Rows from block 6 of the audio encoder, named by matrix and row number. Each number is 50 + 15 x the weight over its row's rms, rounded and kept within 0 to 99. All counts start at 0. After the name is the row's rms in percent of the matrix's.
# c30: last pointwise conv (encoder.blocks.6.c3.0.weight, 320x320x1), inputs 240-319
c30.97 094:40 55 51 80 57 60 34 38 65 76 48 69 54 78 27 37 33 30 64 34 65 51 34 44 36 37 48 56 35 66 49 82 39 57 62 84 43 76 50 63 64 70 62 50 61 23 26 32 73 34 51 71 46 55 47 30 47 46 52 42 49 58 68 61 61 44 73 52 52 59 46 37 33 74 59 30 33 64 55 28
c30.98 103:41 53 40 52 30 38 60 59 61 75 48 88 56 66 45 84 59 46 79 30 52 45 62 48 66 69 71 41 28 64 48 32 37 19 27 23 46 62 55 69 49 29 45 40 69 40 45 57 43 62 44 44 41 41 58 60 38 43 50 38 48 58 27 59 47 45 32 30 44 74 63 42 25 48 39 57 35 37 60 58
c30.99 106:57 47 37 47 47 46 13 45 47 40 51 51 54 64 59 61 43 30 42 73 24 45 26 34 40 51 65 77 46 40 66 30 33 42 47 76 50 57 09 48 28 86 58 35 46 46 57 32 73 57 55 64 66 67 60 40 63 71 57 25 42 64 52 67 43 57 50 29 43 44 33 57 34 49 64 43 60 42 61 44
c30.100 104:63 28 57 80 40 62 45 60 16 59 38 43 45 51 44 64 67 94 64 48 55 54 67 54 53 63 25 39 32 50 54 37 50 46 26 54 71 28 29 49 39 36 66 47 78 57 58 49 62 61 44 65 60 51 51 65 60 71 53 75 74 89 67 57 73 50 62 22 49 75 46 48 39 26 45 20 35 71 38 44
c30.101 102:35 48 56 75 48 76 68 64 65 71 47 61 29 43 55 80 49 51 33 30 48 62 62 63 41 58 64 40 29 52 67 50 32 59 49 69 42 50 34 41 51 56 56 54 55 42 38 34 46 52 50 65 61 66 60 58 74 41 27 58 63 58 51 72 62 40 69 22 43 55 53 51 52 48 69 43 69 41 57 70
c30.102 095:30 34 63 69 03 45 33 53 49 48 48 43 33 53 59 59 40 66 31 55 41 64 37 43 53 62 55 15 59 43 51 70 56 45 81 54 48 63 30 55 28 49 46 58 57 51 58 65 62 29 63 45 09 37 54 51 75 65 36 59 22 68 54 61 55 33 53 44 44 81 35 30 40 63 55 27 37 66 60 50
c30.103 096:48 61 21 58 62 44 49 56 63 34 42 51 60 29 55 47 46 53 35 83 59 39 40 71 27 25 48 42 38 48 63 51 56 60 64 36 61 49 59 73 72 66 71 35 66 19 57 57 32 36 63 51 48 62 58 57 37 59 37 57 74 37 34 31 57 69 36 57 53 43 44 59 24 60 31 49 16 52 41 29
c30.104 105:40 55 34 52 60 64 54 45 42 41 75 48 29 54 34 41 40 52 56 20 47 67 48 80 23 49 54 21 56 46 70 31 70 58 62 45 40 57 44 57 52 35 75 51 51 39 55 31 63 41 62 38 42 46 52 79 66 23 31 49 46 63 41 49 41 33 80 27 22 57 31 14 62 61 27 43 43 30 41 56
c30.105 095:58 25 44 19 49 47 47 29 57 28 59 45 28 77 64 32 43 33 54 42 51 99 62 54 39 67 31 74 30 41 53 55 49 49 67 38 51 56 57 36 60 44 63 60 44 18 60 50 26 34 44 49 50 25 49 51 67 45 64 48 24 56 49 30 57 75 43 47 66 62 61 87 51 85 33 58 42 52 41 33
c30.106 101:71 54 45 44 75 61 41 63 74 60 51 40 49 70 75 49 57 40 57 50 52 24 61 45 71 35 54 29 56 44 43 27 54 66 66 49 31 79 31 75 82 46 72 47 60 55 50 21 33 61 10 49 59 73 51 62 52 35 66 51 57 49 46 25 39 39 41 23 33 56 35 33 50 38 46 34 46 61 47 71
c30.107 109:40 45 56 53 53 38 55 35 48 28 51 65 57 57 52 71 39 32 65 30 67 36 22 63 53 48 38 74 26 58 45 51 63 60 31 31 33 27 36 79 37 58 73 11 79 26 42 33 24 62 58 32 36 57 36 68 69 43 57 39 48 76 42 33 53 36 51 42 43 15 37 31 55 61 54 24 64 54 40 44
c30.108 099:46 34 38 64 57 43 63 56 52 73 65 62 52 48 40 27 58 49 58 22 71 53 54 59 48 66 44 69 41 67 47 58 38 65 50 41 71 50 36 61 68 50 69 73 58 46 35 61 44 65 42 76 22 53 46 47 67 81 48 68 60 58 62 34 45 62 59 63 39 55 63 65 41 51 53 53 47 48 45 63
c30.109 088:39 72 37 63 31 39 73 44 62 44 64 56 52 42 60 29 53 60 49 34 27 57 54 51 51 54 52 37 34 48 35 34 44 52 42 61 44 72 72 43 72 32 42 37 35 70 27 48 39 61 85 33 56 36 71 48 27 57 51 49 55 52 39 45 51 69 35 65 78 40 30 87 44 49 59 56 61 18 53 59
c30.110 101:55 64 48 69 58 48 43 55 64 60 71 57 65 43 59 37 57 55 57 66 57 31 39 73 37 70 41 20 46 48 47 30 59 49 43 57 52 90 50 46 60 28 66 43 58 22 41 48 58 58 37 64 44 35 54 53 23 34 49 56 58 36 52 35 46 20 48 72 55 41 62 47 42 41 66 67 52 70 50 32
c30.111 101:37 25 53 55 46 55 26 62 91 54 51 64 55 41 72 33 59 71 67 63 89 50 59 79 32 45 59 37 55 62 65 37 59 56 43 39 74 49 82 78 58 91 42 53 58 41 57 59 54 62 31 69 51 45 32 31 35 26 61 69 48 70 75 38 34 58 42 36 70 54 46 28 59 42 74 49 68 42 47 39
c30.112 093:61 59 66 40 42 60 76 31 39 43 32 36 57 55 42 29 22 84 46 55 47 42 48 34 57 67 79 39 60 42 53 66 47 49 70 53 52 55 51 59 73 64 68 27 55 51 83 31 55 12 44 27 64 30 56 36 41 45 47 67 41 70 39 62 61 74 48 20 62 57 62 37 45 28 45 28 60 76 19 62
c30.113 097:48 44 60 49 64 54 40 21 49 48 53 62 19 48 40 85 35 65 49 66 39 44 25 30 65 29 52 47 62 70 23 60 60 52 43 40 41 30 31 70 70 38 39 54 65 50 38 51 45 48 67 66 76 44 63 51 22 69 87 69 69 53 56 30 61 54 47 41 77 48 52 53 60 64 52 27 46 49 45 50
c30.114 092:47 65 59 60 37 62 54 23 53 40 60 34 62 55 46 66 27 41 43 61 45 46 38 57 36 47 70 59 48 59 32 41 49 57 65 21 65 46 40 58 41 28 18 78 51 47 77 50 21 75 64 25 21 42 49 52 55 38 64 57 50 69 38 43 45 51 34 27 42 55 80 21 40 60 48 51 36 44 60 44
c30.115 098:56 48 38 24 46 50 40 66 63 13 39 50 56 52 36 69 63 52 73 46 50 19 41 50 32 63 29 39 50 38 58 63 27 61 41 52 81 27 72 52 48 85 36 58 49 29 54 48 59 33 62 37 46 31 41 76 58 36 63 63 30 79 50 32 52 64 48 41 50 49 24 49 47 33 31 75 29 71 49 58
c30.116 100:65 40 78 49 49 43 28 62 59 94 64 36 39 35 57 11 56 63 24 52 63 52 71 54 46 99 55 61 59 41 25 65 50 74 63 65 59 61 44 42 66 35 53 59 49 52 29 12 30 37 54 39 57 31 54 27 61 61 51 63 53 23 31 76 30 43 75 36 56 89 55 76 42 57 33 71 42 45 70 31
c30.117 100:51 80 57 49 39 52 65 40 76 63 46 60 67 63 61 40 50 48 55 46 69 67 65 67 44 72 42 51 40 50 44 68 43 48 62 46 66 67 55 52 39 76 44 39 43 47 32 21 61 63 34 16 43 54 29 66 37 36 25 46 45 57 31 55 52 53 53 45 35 38 48 60 74 54 41 47 18 41 35 20
c30.118 102:56 46 48 40 59 45 64 37 53 45 37 62 41 53 43 52 14 78 50 59 58 43 49 50 61 58 25 51 32 67 69 23 35 59 63 50 27 46 53 42 36 23 52 00 29 33 40 45 51 40 58 61 62 43 58 51 51 50 58 33 55 54 59 39 73 60 32 27 05 67 49 35 75 48 47 40 51 42 52 50
c30.119 103:25 50 55 54 72 63 50 77 39 62 76 64 39 46 36 21 74 14 55 44 53 62 64 56 59 50 40 65 66 96 70 53 67 49 37 64 63 46 50 50 41 32 58 56 41 46 47 49 48 62 52 40 25 52 36 78 89 58 57 48 61 44 55 78 60 72 57 58 54 67 66 47 49 78 44 46 58 76 69 27
c30.120 102:71 35 37 53 83 61 47 46 49 40 56 50 66 40 58 77 54 86 43 45 67 52 49 36 55 22 61 55 42 36 65 56 50 31 18 47 99 52 40 49 74 76 48 49 82 49 48 77 54 30 46 35 55 47 49 56 47 65 26 55 53 51 48 32 20 72 63 47 66 18 37 58 71 53 47 79 51 54 42 56
c30.121 097:55 36 66 48 65 50 75 68 59 54 22 73 64 66 44 30 58 27 50 85 43 47 59 37 72 80 69 45 75 29 52 40 33 37 64 44 37 46 31 62 51 48 37 65 30 41 30 63 56 40 58 42 56 51 45 58 38 28 43 46 62 57 28 52 52 68 55 55 74 49 40 66 54 27 45 63 55 32 71 63
c30.122 095:56 57 53 54 47 49 61 36 31 49 36 57 45 43 48 31 42 75 39 41 36 82 57 14 56 50 65 65 34 25 59 68 43 57 46 61 28 44 60 43 10 50 28 71 31 51 39 43 47 61 72 17 30 40 54 29 60 46 23 57 60 51 45 38 38 25 51 35 34 71 56 40 56 16 54 42 18 57 49 41
c30.123 097:67 55 47 52 17 53 15 64 49 57 53 49 60 34 70 22 39 40 21 55 43 32 31 64 96 47 51 58 43 68 21 55 53 47 56 25 62 39 49 41 53 24 50 36 53 47 48 53 35 80 51 34 51 52 54 37 42 44 62 64 60 61 43 76 52 08 61 33 34 35 43 42 48 52 37 34 53 51 28 54
c30.124 098:59 40 32 27 49 64 41 51 38 51 38 53 63 63 25 30 48 73 55 77 11 45 34 43 47 37 38 29 80 37 49 61 38 45 48 55 09 36 58 73 79 61 58 36 72 45 50 32 89 61 57 36 50 70 50 70 26 42 63 66 68 72 60 58 51 54 31 44 57 66 56 56 30 25 40 63 63 30 35 59
c30.125 104:15 61 63 21 74 59 51 27 17 67 50 51 60 38 51 16 46 35 50 40 86 49 46 52 62 36 69 46 55 17 67 46 49 70 61 49 47 47 33 43 53 52 42 38 43 47 28 39 67 44 64 59 44 73 55 43 43 72 31 38 46 65 48 64 44 53 41 42 47 32 47 53 49 60 28 44 58 50 66 27
c30.126 102:58 54 54 62 40 28 28 34 38 51 38 75 70 37 62 51 31 38 70 62 32 78 32 41 86 45 22 55 22 40 76 44 75 39 67 65 38 55 38 58 36 54 36 69 39 27 16 69 48 44 44 64 18 56 35 95 24 39 08 38 68 43 33 66 45 52 54 43 39 13 63 32 53 52 64 58 34 74 47 47
c30.127 096:45 58 43 35 75 61 72 72 33 20 35 56 30 34 35 54 66 29 43 58 50 36 43 62 46 28 62 24 31 68 55 51 67 38 28 52 69 73 61 60 63 25 35 54 44 43 65 83 37 52 84 41 50 43 53 58 69 39 22 30 50 54 40 45 53 37 48 53 48 45 57 51 75 65 59 38 31 40 42 37
c30.128 107:49 41 46 50 61 48 65 54 68 50 57 56 42 51 58 57 54 52 16 41 60 53 71 70 44 40 35 54 46 61 73 46 47 65 67 55 60 42 57 61 50 44 48 51 47 78 63 54 66 68 57 67 52 62 55 54 56 53 60 67 49 51 38 60 65 81 41 20 52 59 68 57 57 42 42 33 61 64 42 50
c30.129 105:61 68 49 54 79 38 45 69 51 44 47 37 83 45 54 73 37 22 14 48 45 47 70 03 66 11 72 63 29 82 55 42 50 52 69 49 68 53 24 51 57 66 57 38 51 70 59 31 72 50 71 46 48 57 37 76 30 28 34 35 33 53 68 46 49 75 52 66 54 43 68 43 31 57 62 56 38 40 60 60
c30.130 102:67 41 49 19 38 46 68 32 45 33 48 43 24 56 29 42 38 05 52 23 73 63 35 51 63 60 43 62 30 23 72 58 36 60 40 63 74 41 27 25 35 26 34 76 52 43 41 39 57 23 60 41 67 15 34 47 72 50 63 57 49 49 16 47 48 46 65 51 23 60 33 76 54 63 34 51 66 67 49 34
c30.131 102:56 12 33 46 40 40 28 45 70 35 60 48 62 70 80 48 69 49 40 63 09 40 52 34 66 33 25 31 34 37 68 56 54 46 51 59 16 51 45 35 22 02 31 59 60 34 59 45 66 40 38 22 28 57 60 23 40 43 47 47 51 45 41 42 40 39 41 44 31 77 50 38 45 78 55 55 50 43 40 60
c30.132 105:48 58 76 38 87 47 33 54 69 54 43 53 54 20 48 69 27 54 53 30 67 30 50 33 51 58 77 45 37 64 50 54 68 51 62 24 49 73 63 43 64 68 79 43 26 55 34 51 43 16 54 58 52 61 47 44 34 30 50 68 62 49 60 57 77 46 34 37 48 45 37 67 44 59 27 31 52 52 53 74
c30.133 095:41 74 48 35 71 56 51 57 55 55 52 31 38 72 25 32 52 41 55 67 43 41 62 48 50 60 59 37 50 33 43 58 32 66 47 29 49 45 44 55 63 41 46 38 71 42 58 29 32 61 67 40 68 77 40 69 73 65 60 41 56 37 22 68 44 66 75 39 53 51 55 80 43 32 38 57 24 35 50 61
c30.134 100:56 61 53 25 52 68 39 47 68 50 59 69 64 52 53 75 61 42 60 62 54 30 43 82 81 52 65 51 69 43 23 38 43 39 29 66 65 45 71 56 23 64 41 83 38 32 45 71 26 16 39 54 54 26 43 57 58 72 86 52 51 47 59 53 43 44 53 44 48 53 56 55 38 65 49 70 58 67 24 36
c30.135 107:42 55 42 20 18 51 48 52 50 78 37 31 46 63 46 63 64 55 64 76 47 50 36 39 55 66 27 59 15 25 32 63 52 75 62 66 45 28 39 62 51 58 63 25 18 46 17 40 35 67 48 57 53 22 35 84 66 46 47 41 30 38 56 69 84 49 49 55 41 32 69 18 81 43 22 49 52 56 56 46
c30.136 093:48 82 43 37 65 59 77 39 45 25 65 65 39 59 50 50 34 46 00 47 24 63 23 45 46 38 52 55 41 32 68 55 33 29 50 32 57 53 73 45 41 69 40 35 60 32 38 62 61 47 56 69 64 46 41 64 53 55 30 16 53 39 59 38 31 47 52 59 77 70 49 55 73 55 41 37 52 46 61 63
c30.137 098:41 68 63 31 59 74 63 46 40 53 80 54 62 40 62 38 59 44 31 43 59 31 71 35 66 55 51 47 63 32 53 60 45 45 64 54 65 63 72 60 53 43 46 72 47 28 52 65 43 40 78 44 48 30 61 82 44 62 41 59 61 69 63 99 56 29 59 39 27 81 58 61 45 52 36 44 68 36 67 53
c30.138 100:58 31 72 62 32 58 58 47 61 64 33 43 51 33 44 31 18 55 53 53 63 22 37 39 70 70 38 40 84 49 65 80 42 55 37 43 67 78 42 53 40 39 51 43 56 78 21 65 44 42 53 35 58 40 45 49 48 57 88 44 69 50 50 59 30 81 66 48 53 63 35 38 65 62 55 59 48 57 56 62
c30.139 100:42 46 40 30 24 44 80 31 49 45 37 61 25 63 58 40 46 42 63 70 46 43 56 35 30 48 47 64 29 56 41 64 26 42 43 68 63 58 84 60 20 50 41 50 52 50 18 39 31 51 45 49 55 51 42 53 43 57 40 18 55 37 38 65 64 71 47 51 72 42 49 32 79 61 65 86 67 58 29 40
c30.140 098:73 51 38 57 77 46 50 37 56 40 46 18 51 29 63 73 46 66 49 50 72 48 21 48 35 45 49 36 52 49 60 54 68 58 73 09 70 75 68 39 26 63 43 72 59 60 38 48 65 72 56 39 84 44 41 66 30 43 77 57 62 50 41 26 52 54 57 60 53 57 73 54 46 22 74 42 54 51 41 56
c30.141 092:50 60 40 47 44 61 51 50 47 53 66 16 36 91 65 76 33 51 46 60 43 63 60 58 32 47 53 33 57 60 39 63 41 46 62 33 60 65 40 54 59 46 46 60 52 37 39 48 35 64 58 42 33 52 54 52 69 78 65 60 40 70 32 43 47 51 21 30 44 68 83 40 69 42 15 47 39 11 28 59
c30.142 105:59 66 61 48 31 21 53 51 63 54 88 58 55 68 32 53 46 48 54 33 65 50 17 71 50 29 34 59 63 56 37 55 45 28 35 82 61 48 54 65 29 51 32 29 58 32 57 61 26 56 18 39 59 52 56 49 39 29 35 41 52 63 30 29 46 44 49 49 57 47 52 42 48 49 75 32 63 57 38 41
c30.143 100:49 43 30 48 32 59 52 84 57 51 61 57 72 40 49 50 53 59 69 83 88 46 91 62 54 50 57 28 48 51 68 63 52 26 42 66 28 36 42 70 40 44 32 38 63 53 37 42 45 50 24 47 49 43 52 47 51 68 37 57 14 46 65 47 45 48 55 42 68 54 52 47 54 34 45 44 54 56 52 44
c30.144 101:44 22 61 29 27 18 52 79 53 33 47 64 77 49 73 28 82 55 66 40 30 38 40 44 43 36 51 30 56 35 67 45 48 67 37 71 45 66 61 40 66 50 15 48 65 50 48 41 46 44 51 77 18 59 52 76 66 54 06 64 33 54 35 59 35 39 51 54 55 46 20 45 46 50 49 53 45 58 35 40
c30.145 101:53 70 19 37 30 56 45 66 37 38 51 46 40 40 55 54 43 69 52 74 20 56 52 49 28 49 64 54 36 64 63 65 41 34 32 48 64 60 75 61 69 26 50 54 57 60 73 76 61 48 69 64 76 47 58 46 53 77 25 49 43 47 65 39 56 53 71 43 49 51 38 73 64 66 58 67 63 00 28 61
c30.146 104:49 31 50 20 31 51 63 55 67 36 54 41 43 63 59 65 49 74 45 73 37 17 47 31 45 36 57 69 41 45 28 70 65 49 42 64 36 62 46 40 45 43 52 54 33 36 58 48 43 52 23 18 83 28 50 44 42 55 60 43 59 39 25 72 18 23 41 15 48 22 57 69 55 39 58 59 50 23 45 21
c30.147 091:49 61 50 55 46 29 39 45 15 53 49 50 46 29 44 22 51 69 64 64 88 52 55 45 59 52 77 46 40 64 71 53 66 43 46 49 47 87 30 41 70 36 44 46 56 29 45 13 48 34 36 69 71 59 33 38 45 62 55 45 65 69 64 42 19 47 45 37 64 43 55 32 49 87 49 07 42 38 64 44
c30.148 101:63 22 26 34 18 38 30 67 36 37 28 59 70 38 51 54 77 60 64 67 47 34 89 33 49 46 55 76 36 51 51 66 70 49 55 93 50 55 40 26 43 61 53 59 75 61 53 56 30 39 45 49 40 55 12 74 51 58 85 37 31 38 65 18 39 55 51 62 87 39 60 57 78 62 56 30 43 36 53 26
c30.149 097:53 51 25 33 70 19 42 42 65 86 64 39 38 76 44 27 44 29 50 62 40 42 40 54 36 38 49 56 60 34 52 54 41 64 56 51 29 32 49 32 57 44 64 43 34 46 59 47 57 45 83 41 35 66 49 59 53 76 34 31 41 45 49 59 32 46 28 56 23 44 43 71 45 40 57 42 37 63 53 35
c30.150 100:50 56 50 37 69 60 30 49 70 40 43 68 64 69 43 35 59 35 45 36 78 53 46 50 71 54 58 54 60 28 54 85 63 60 52 26 61 70 73 54 53 40 50 66 62 35 57 65 73 59 64 62 63 42 59 48 46 42 23 27 65 66 55 57 50 49 62 42 31 54 55 24 67 73 50 40 45 51 68 49
c30.151 093:51 59 33 55 54 51 84 29 46 54 37 35 52 25 71 29 58 48 56 58 33 31 22 45 61 42 67 57 40 41 62 64 50 46 30 22 17 36 52 36 66 43 30 41 71 75 30 55 42 47 48 55 60 51 45 68 50 94 54 37 29 36 46 44 68 52 46 16 66 26 07 40 42 51 60 55 52 74 26 53
c30.152 097:20 60 35 45 64 44 42 86 52 39 38 59 52 26 67 46 29 54 46 39 33 20 54 31 76 71 69 60 35 45 66 55 58 34 37 96 77 61 44 34 29 20 20 33 57 32 19 63 63 64 49 44 55 35 46 56 40 60 32 73 27 12 68 40 34 57 29 45 57 50 74 50 47 50 57 57 65 37 84 43
c30.153 101:56 69 46 34 65 39 61 44 26 51 39 66 39 29 58 52 42 36 67 05 41 48 60 25 83 58 70 42 31 55 60 29 56 47 62 51 64 41 53 70 56 76 42 70 58 42 19 32 22 49 65 56 14 80 66 63 37 50 40 54 72 57 19 76 58 57 47 44 71 69 57 41 31 72 45 45 53 45 81 71
c30.154 105:49 53 71 61 45 75 50 60 51 71 60 70 48 30 46 57 59 74 40 45 48 55 81 37 43 54 69 43 32 43 64 53 28 51 29 58 39 41 30 40 41 52 58 55 66 45 48 47 58 30 44 62 32 66 44 61 35 48 44 56 33 58 48 71 43 29 46 37 33 44 36 18 39 57 41 64 33 54 38 23
c30.155 102:46 45 76 54 50 72 53 47 54 65 73 23 39 72 54 48 55 36 41 47 51 43 54 54 48 34 37 38 15 69 49 31 48 51 42 80 72 78 44 70 61 23 32 40 60 62 54 55 53 66 50 51 78 44 43 55 56 47 22 59 65 71 48 40 29 69 82 34 82 82 55 39 45 50 35 29 52 48 17 50
c30.156 099:22 37 47 15 65 63 69 77 40 33 46 60 63 24 50 54 48 62 34 63 06 74 48 50 52 50 59 26 45 44 90 42 46 14 55 38 39 44 19 51 42 53 35 51 45 45 32 57 55 74 32 49 53 40 42 39 58 48 39 69 24 34 40 50 33 52 80 54 69 65 51 46 80 71 67 29 53 51 37 36
c30.157 091:52 43 33 43 50 52 56 34 49 57 38 32 45 49 47 43 42 62 22 42 33 74 32 51 36 65 48 59 32 19 62 79 46 40 39 59 44 69 51 29 77 43 42 24 49 32 57 20 35 46 60 82 37 44 67 53 40 77 58 38 35 44 43 49 30 54 51 50 61 46 41 71 36 36 36 64 67 48 68 44
c30.158 101:41 40 41 30 36 45 55 55 30 20 71 47 45 57 66 62 47 87 44 25 41 28 52 64 43 30 57 41 64 46 47 43 50 46 45 26 16 65 50 39 46 36 55 56 45 32 33 52 33 72 50 38 20 49 40 53 65 41 41 38 42 26 53 15 49 59 44 43 42 48 60 19 66 43 45 43 46 47 46 65
c30.159 104:27 49 67 29 58 55 68 03 37 62 47 56 34 73 41 50 54 22 39 51 47 65 52 82 43 46 44 47 40 18 57 62 40 40 49 42 32 63 62 36 38 81 57 36 40 37 70 44 63 34 50 29 53 51 65 46 43 68 51 27 44 29 45 55 38 54 66 74 15 77 63 81 70 49 43 52 67 53 64 58
c30.160 096:48 55 33 73 39 39 65 74 62 76 38 56 71 58 32 36 42 53 20 21 45 22 46 44 46 55 36 36 40 48 56 33 33 28 45 33 58 37 51 57 44 44 44 46 35 56 35 30 36 66 57 71 39 43 34 70 59 19 69 66 23 41 77 49 54 36 27 60 42 54 55 62 46 43 46 42 14 42 46 43
c30.161 100:59 61 61 54 64 61 51 37 49 43 66 49 43 78 47 53 48 62 65 79 65 62 78 48 33 46 72 64 47 51 62 48 43 50 50 47 31 37 58 38 51 70 56 40 59 57 74 42 42 33 38 33 57 64 45 64 45 61 52 27 53 63 49 39 60 57 23 46 45 41 64 33 46 61 59 47 19 58 59 39
c30.162 099:64 50 44 35 64 42 55 52 50 42 41 16 70 22 36 41 46 27 66 22 47 23 44 53 60 40 60 73 24 50 50 39 64 38 70 50 32 46 59 24 46 63 57 55 49 57 70 52 39 25 31 40 73 41 46 54 68 42 67 25 47 42 77 58 66 48 63 59 30 56 29 42 58 64 53 31 51 56 71 57
c30.163 098:53 60 51 54 65 49 46 57 48 38 45 39 51 56 49 46 41 31 80 38 54 65 43 41 53 44 58 70 52 46 74 65 40 51 45 68 50 42 52 67 32 73 59 10 41 39 53 60 65 63 77 52 54 48 67 15 31 45 48 29 51 54 39 48 92 64 68 43 35 29 71 53 47 35 53 34 31 23 47 33
c30.164 096:56 41 67 59 76 43 66 47 51 62 41 71 44 21 42 59 33 60 45 47 49 39 49 57 34 33 67 32 70 48 55 25 56 78 41 46 55 55 30 28 60 25 40 64 52 68 36 54 67 40 59 83 46 63 61 50 63 18 28 54 62 52 28 52 29 42 59 43 56 43 39 46 74 62 65 24 41 28 55 47
c30.165 110:49 77 53 54 69 43 59 35 49 48 35 31 72 33 31 47 39 56 37 45 45 45 61 43 15 54 78 48 63 48 60 49 21 55 64 61 39 55 40 66 41 47 56 44 52 68 46 44 55 39 31 40 36 52 66 55 51 43 69 78 48 44 41 50 53 37 55 54 52 39 49 42 29 51 49 19 50 72 52 42
c30.166 101:37 33 51 56 52 48 67 45 53 65 49 39 41 73 69 27 48 44 30 47 51 37 66 32 54 40 48 41 73 60 40 21 44 56 12 39 47 90 44 70 63 61 55 57 48 67 34 32 49 54 19 51 40 44 52 54 50 63 40 33 46 55 64 57 32 18 42 67 66 55 51 62 62 50 03 26 25 48 52 36
c30.167 095:35 38 64 40 86 59 53 12 62 31 42 45 74 39 42 99 24 45 62 54 31 51 25 57 73 27 44 63 46 51 61 34 43 30 50 35 37 58 73 38 20 61 62 30 43 61 43 33 89 44 46 47 38 48 48 48 39 41 44 37 74 37 59 53 65 56 51 85 17 30 38 39 20 50 26 50 35 31 28 21
c30.168 102:26 44 35 56 68 66 41 57 45 26 55 19 13 58 41 85 43 72 57 68 44 45 69 12 60 46 30 35 60 41 18 47 50 51 54 75 71 72 79 64 58 60 61 52 56 71 60 47 52 40 39 69 59 56 58 75 30 69 54 39 52 51 44 64 34 51 54 53 50 62 44 70 48 50 52 50 52 44 58 58
c30.169 100:61 45 46 28 60 44 69 66 45 31 59 58 34 31 54 79 09 44 49 43 67 51 54 68 53 71 43 47 57 43 73 56 47 52 53 60 39 27 72 58 63 34 77 64 57 52 71 44 45 42 63 52 48 52 58 71 68 59 37 65 73 69 43 63 35 58 70 72 48 71 30 63 63 51 46 48 42 54 37 44
c30.170 100:18 68 51 38 28 70 41 54 33 54 47 54 69 35 86 71 48 47 55 27 53 43 30 33 20 40 60 37 65 62 27 77 48 59 94 61 23 70 39 57 62 36 41 17 45 63 69 32 52 65 55 50 57 50 49 53 67 31 59 57 77 49 28 50 52 46 38 57 73 43 37 35 45 72 54 58 48 46 66 53
c30.171 107:53 80 65 86 51 57 99 31 24 31 47 57 54 59 30 36 64 45 57 59 61 60 46 54 35 65 32 64 34 58 54 57 42 51 51 39 45 54 54 69 51 55 29 28 40 28 55 44 74 63 29 79 61 56 61 76 55 50 60 46 61 45 89 47 37 72 59 61 63 38 53 41 70 25 65 45 60 42 68 56
c30.172 099:40 46 56 65 37 41 63 40 26 52 65 48 38 30 41 34 62 49 44 52 54 41 63 33 40 57 64 68 39 30 99 51 54 61 35 73 48 72 33 26 47 69 55 49 62 52 38 59 49 68 62 23 90 25 68 61 47 53 44 70 45 34 81 48 60 66 54 35 38 74 66 74 53 56 66 70 59 36 65 47
c30.173 095:43 42 36 59 37 37 70 40 63 48 53 37 45 57 42 29 28 26 48 37 36 53 70 71 70 48 51 74 32 58 57 41 50 60 66 51 54 69 45 64 59 11 38 44 35 45 47 57 73 44 52 63 20 88 50 47 61 43 45 62 59 75 63 54 49 20 45 61 62 59 44 46 38 50 44 66 46 26 67 42
c30.174 108:56 78 42 60 64 57 57 67 41 52 60 46 63 45 50 47 39 84 35 29 48 28 50 56 42 54 31 46 31 65 41 57 53 77 50 83 44 44 50 58 28 51 44 41 49 42 60 53 78 52 56 73 45 66 55 46 35 57 58 23 76 64 35 55 63 58 62 00 34 32 48 17 47 65 47 25 63 71 59 32
c30.175 099:64 58 36 53 56 48 48 84 54 55 67 45 37 35 26 24 21 12 40 19 35 32 57 24 64 38 45 29 18 88 64 69 56 49 45 74 57 85 63 43 44 20 57 55 39 52 33 56 53 53 74 61 39 55 84 72 32 28 57 42 54 53 47 39 35 42 33 72 39 39 44 42 65 69 51 46 52 74 52 44
c30.176 100:56 60 55 47 34 31 61 66 33 41 43 29 38 44 54 60 47 59 15 50 59 80 58 51 61 50 36 33 46 63 39 41 27 50 47 59 44 41 22 69 46 46 52 77 73 47 56 59 48 59 40 60 44 54 52 41 52 76 55 59 71 29 59 59 48 47 58 29 12 76 37 33 45 38 29 76 40 31 48 32
c30.177 103:57 57 63 39 51 47 56 49 50 89 46 30 63 44 78 50 36 52 28 44 51 58 56 63 51 46 12 37 80 37 59 63 87 47 55 23 48 61 37 64 53 44 70 58 71 59 23 71 36 61 65 45 71 38 62 38 79 49 68 52 93 58 43 51 58 53 56 31 58 72 36 46 74 41 82 66 75 48 29 73
c30.178 094:62 63 40 45 52 65 50 28 51 73 72 50 57 77 41 55 48 53 43 46 50 46 51 33 73 58 37 29 40 40 31 48 71 44 55 72 18 39 41 46 57 74 82 43 33 78 36 33 37 35 54 44 40 51 64 57 49 42 25 08 83 59 46 55 42 44 66 44 59 49 24 53 38 40 62 68 57 82 30 57
c30.179 104:48 68 56 41 80 51 69 74 48 56 50 24 65 55 53 46 63 60 53 61 38 54 33 67 69 39 40 34 60 13 60 23 43 59 55 53 44 85 88 48 37 52 69 55 28 36 32 67 31 44 55 12 55 54 49 60 26 43 34 19 54 43 49 42 35 58 60 58 41 59 61 62 49 50 57 66 36 44 37 33
c30.180 112:34 65 45 45 55 20 40 20 25 71 72 66 61 25 83 37 31 50 24 36 57 56 26 34 51 19 70 18 48 34 62 56 50 57 49 47 65 59 46 52 63 34 45 57 60 75 45 75 56 61 70 34 60 69 52 41 42 71 29 47 58 32 65 50 56 56 49 56 41 47 43 38 61 38 36 63 65 41 53 38
c30.181 098:75 15 45 41 29 51 71 77 58 15 33 42 59 47 44 38 59 32 44 47 52 65 60 51 65 35 21 38 44 61 44 54 52 66 38 35 56 29 47 56 39 51 18 56 62 34 60 49 55 42 70 61 79 35 36 33 48 71 30 49 22 45 15 74 33 36 54 66 76 64 69 35 64 58 51 36 60 44 67 54
c30.182 093:46 59 18 43 46 57 67 43 40 56 45 19 34 52 32 48 76 22 50 53 34 55 60 67 71 20 31 38 13 48 71 50 59 34 45 67 67 35 68 73 38 60 48 39 31 52 43 46 66 42 47 45 52 46 76 56 36 59 62 60 64 37 54 32 52 27 47 54 26 53 37 77 51 51 51 51 64 29 60 91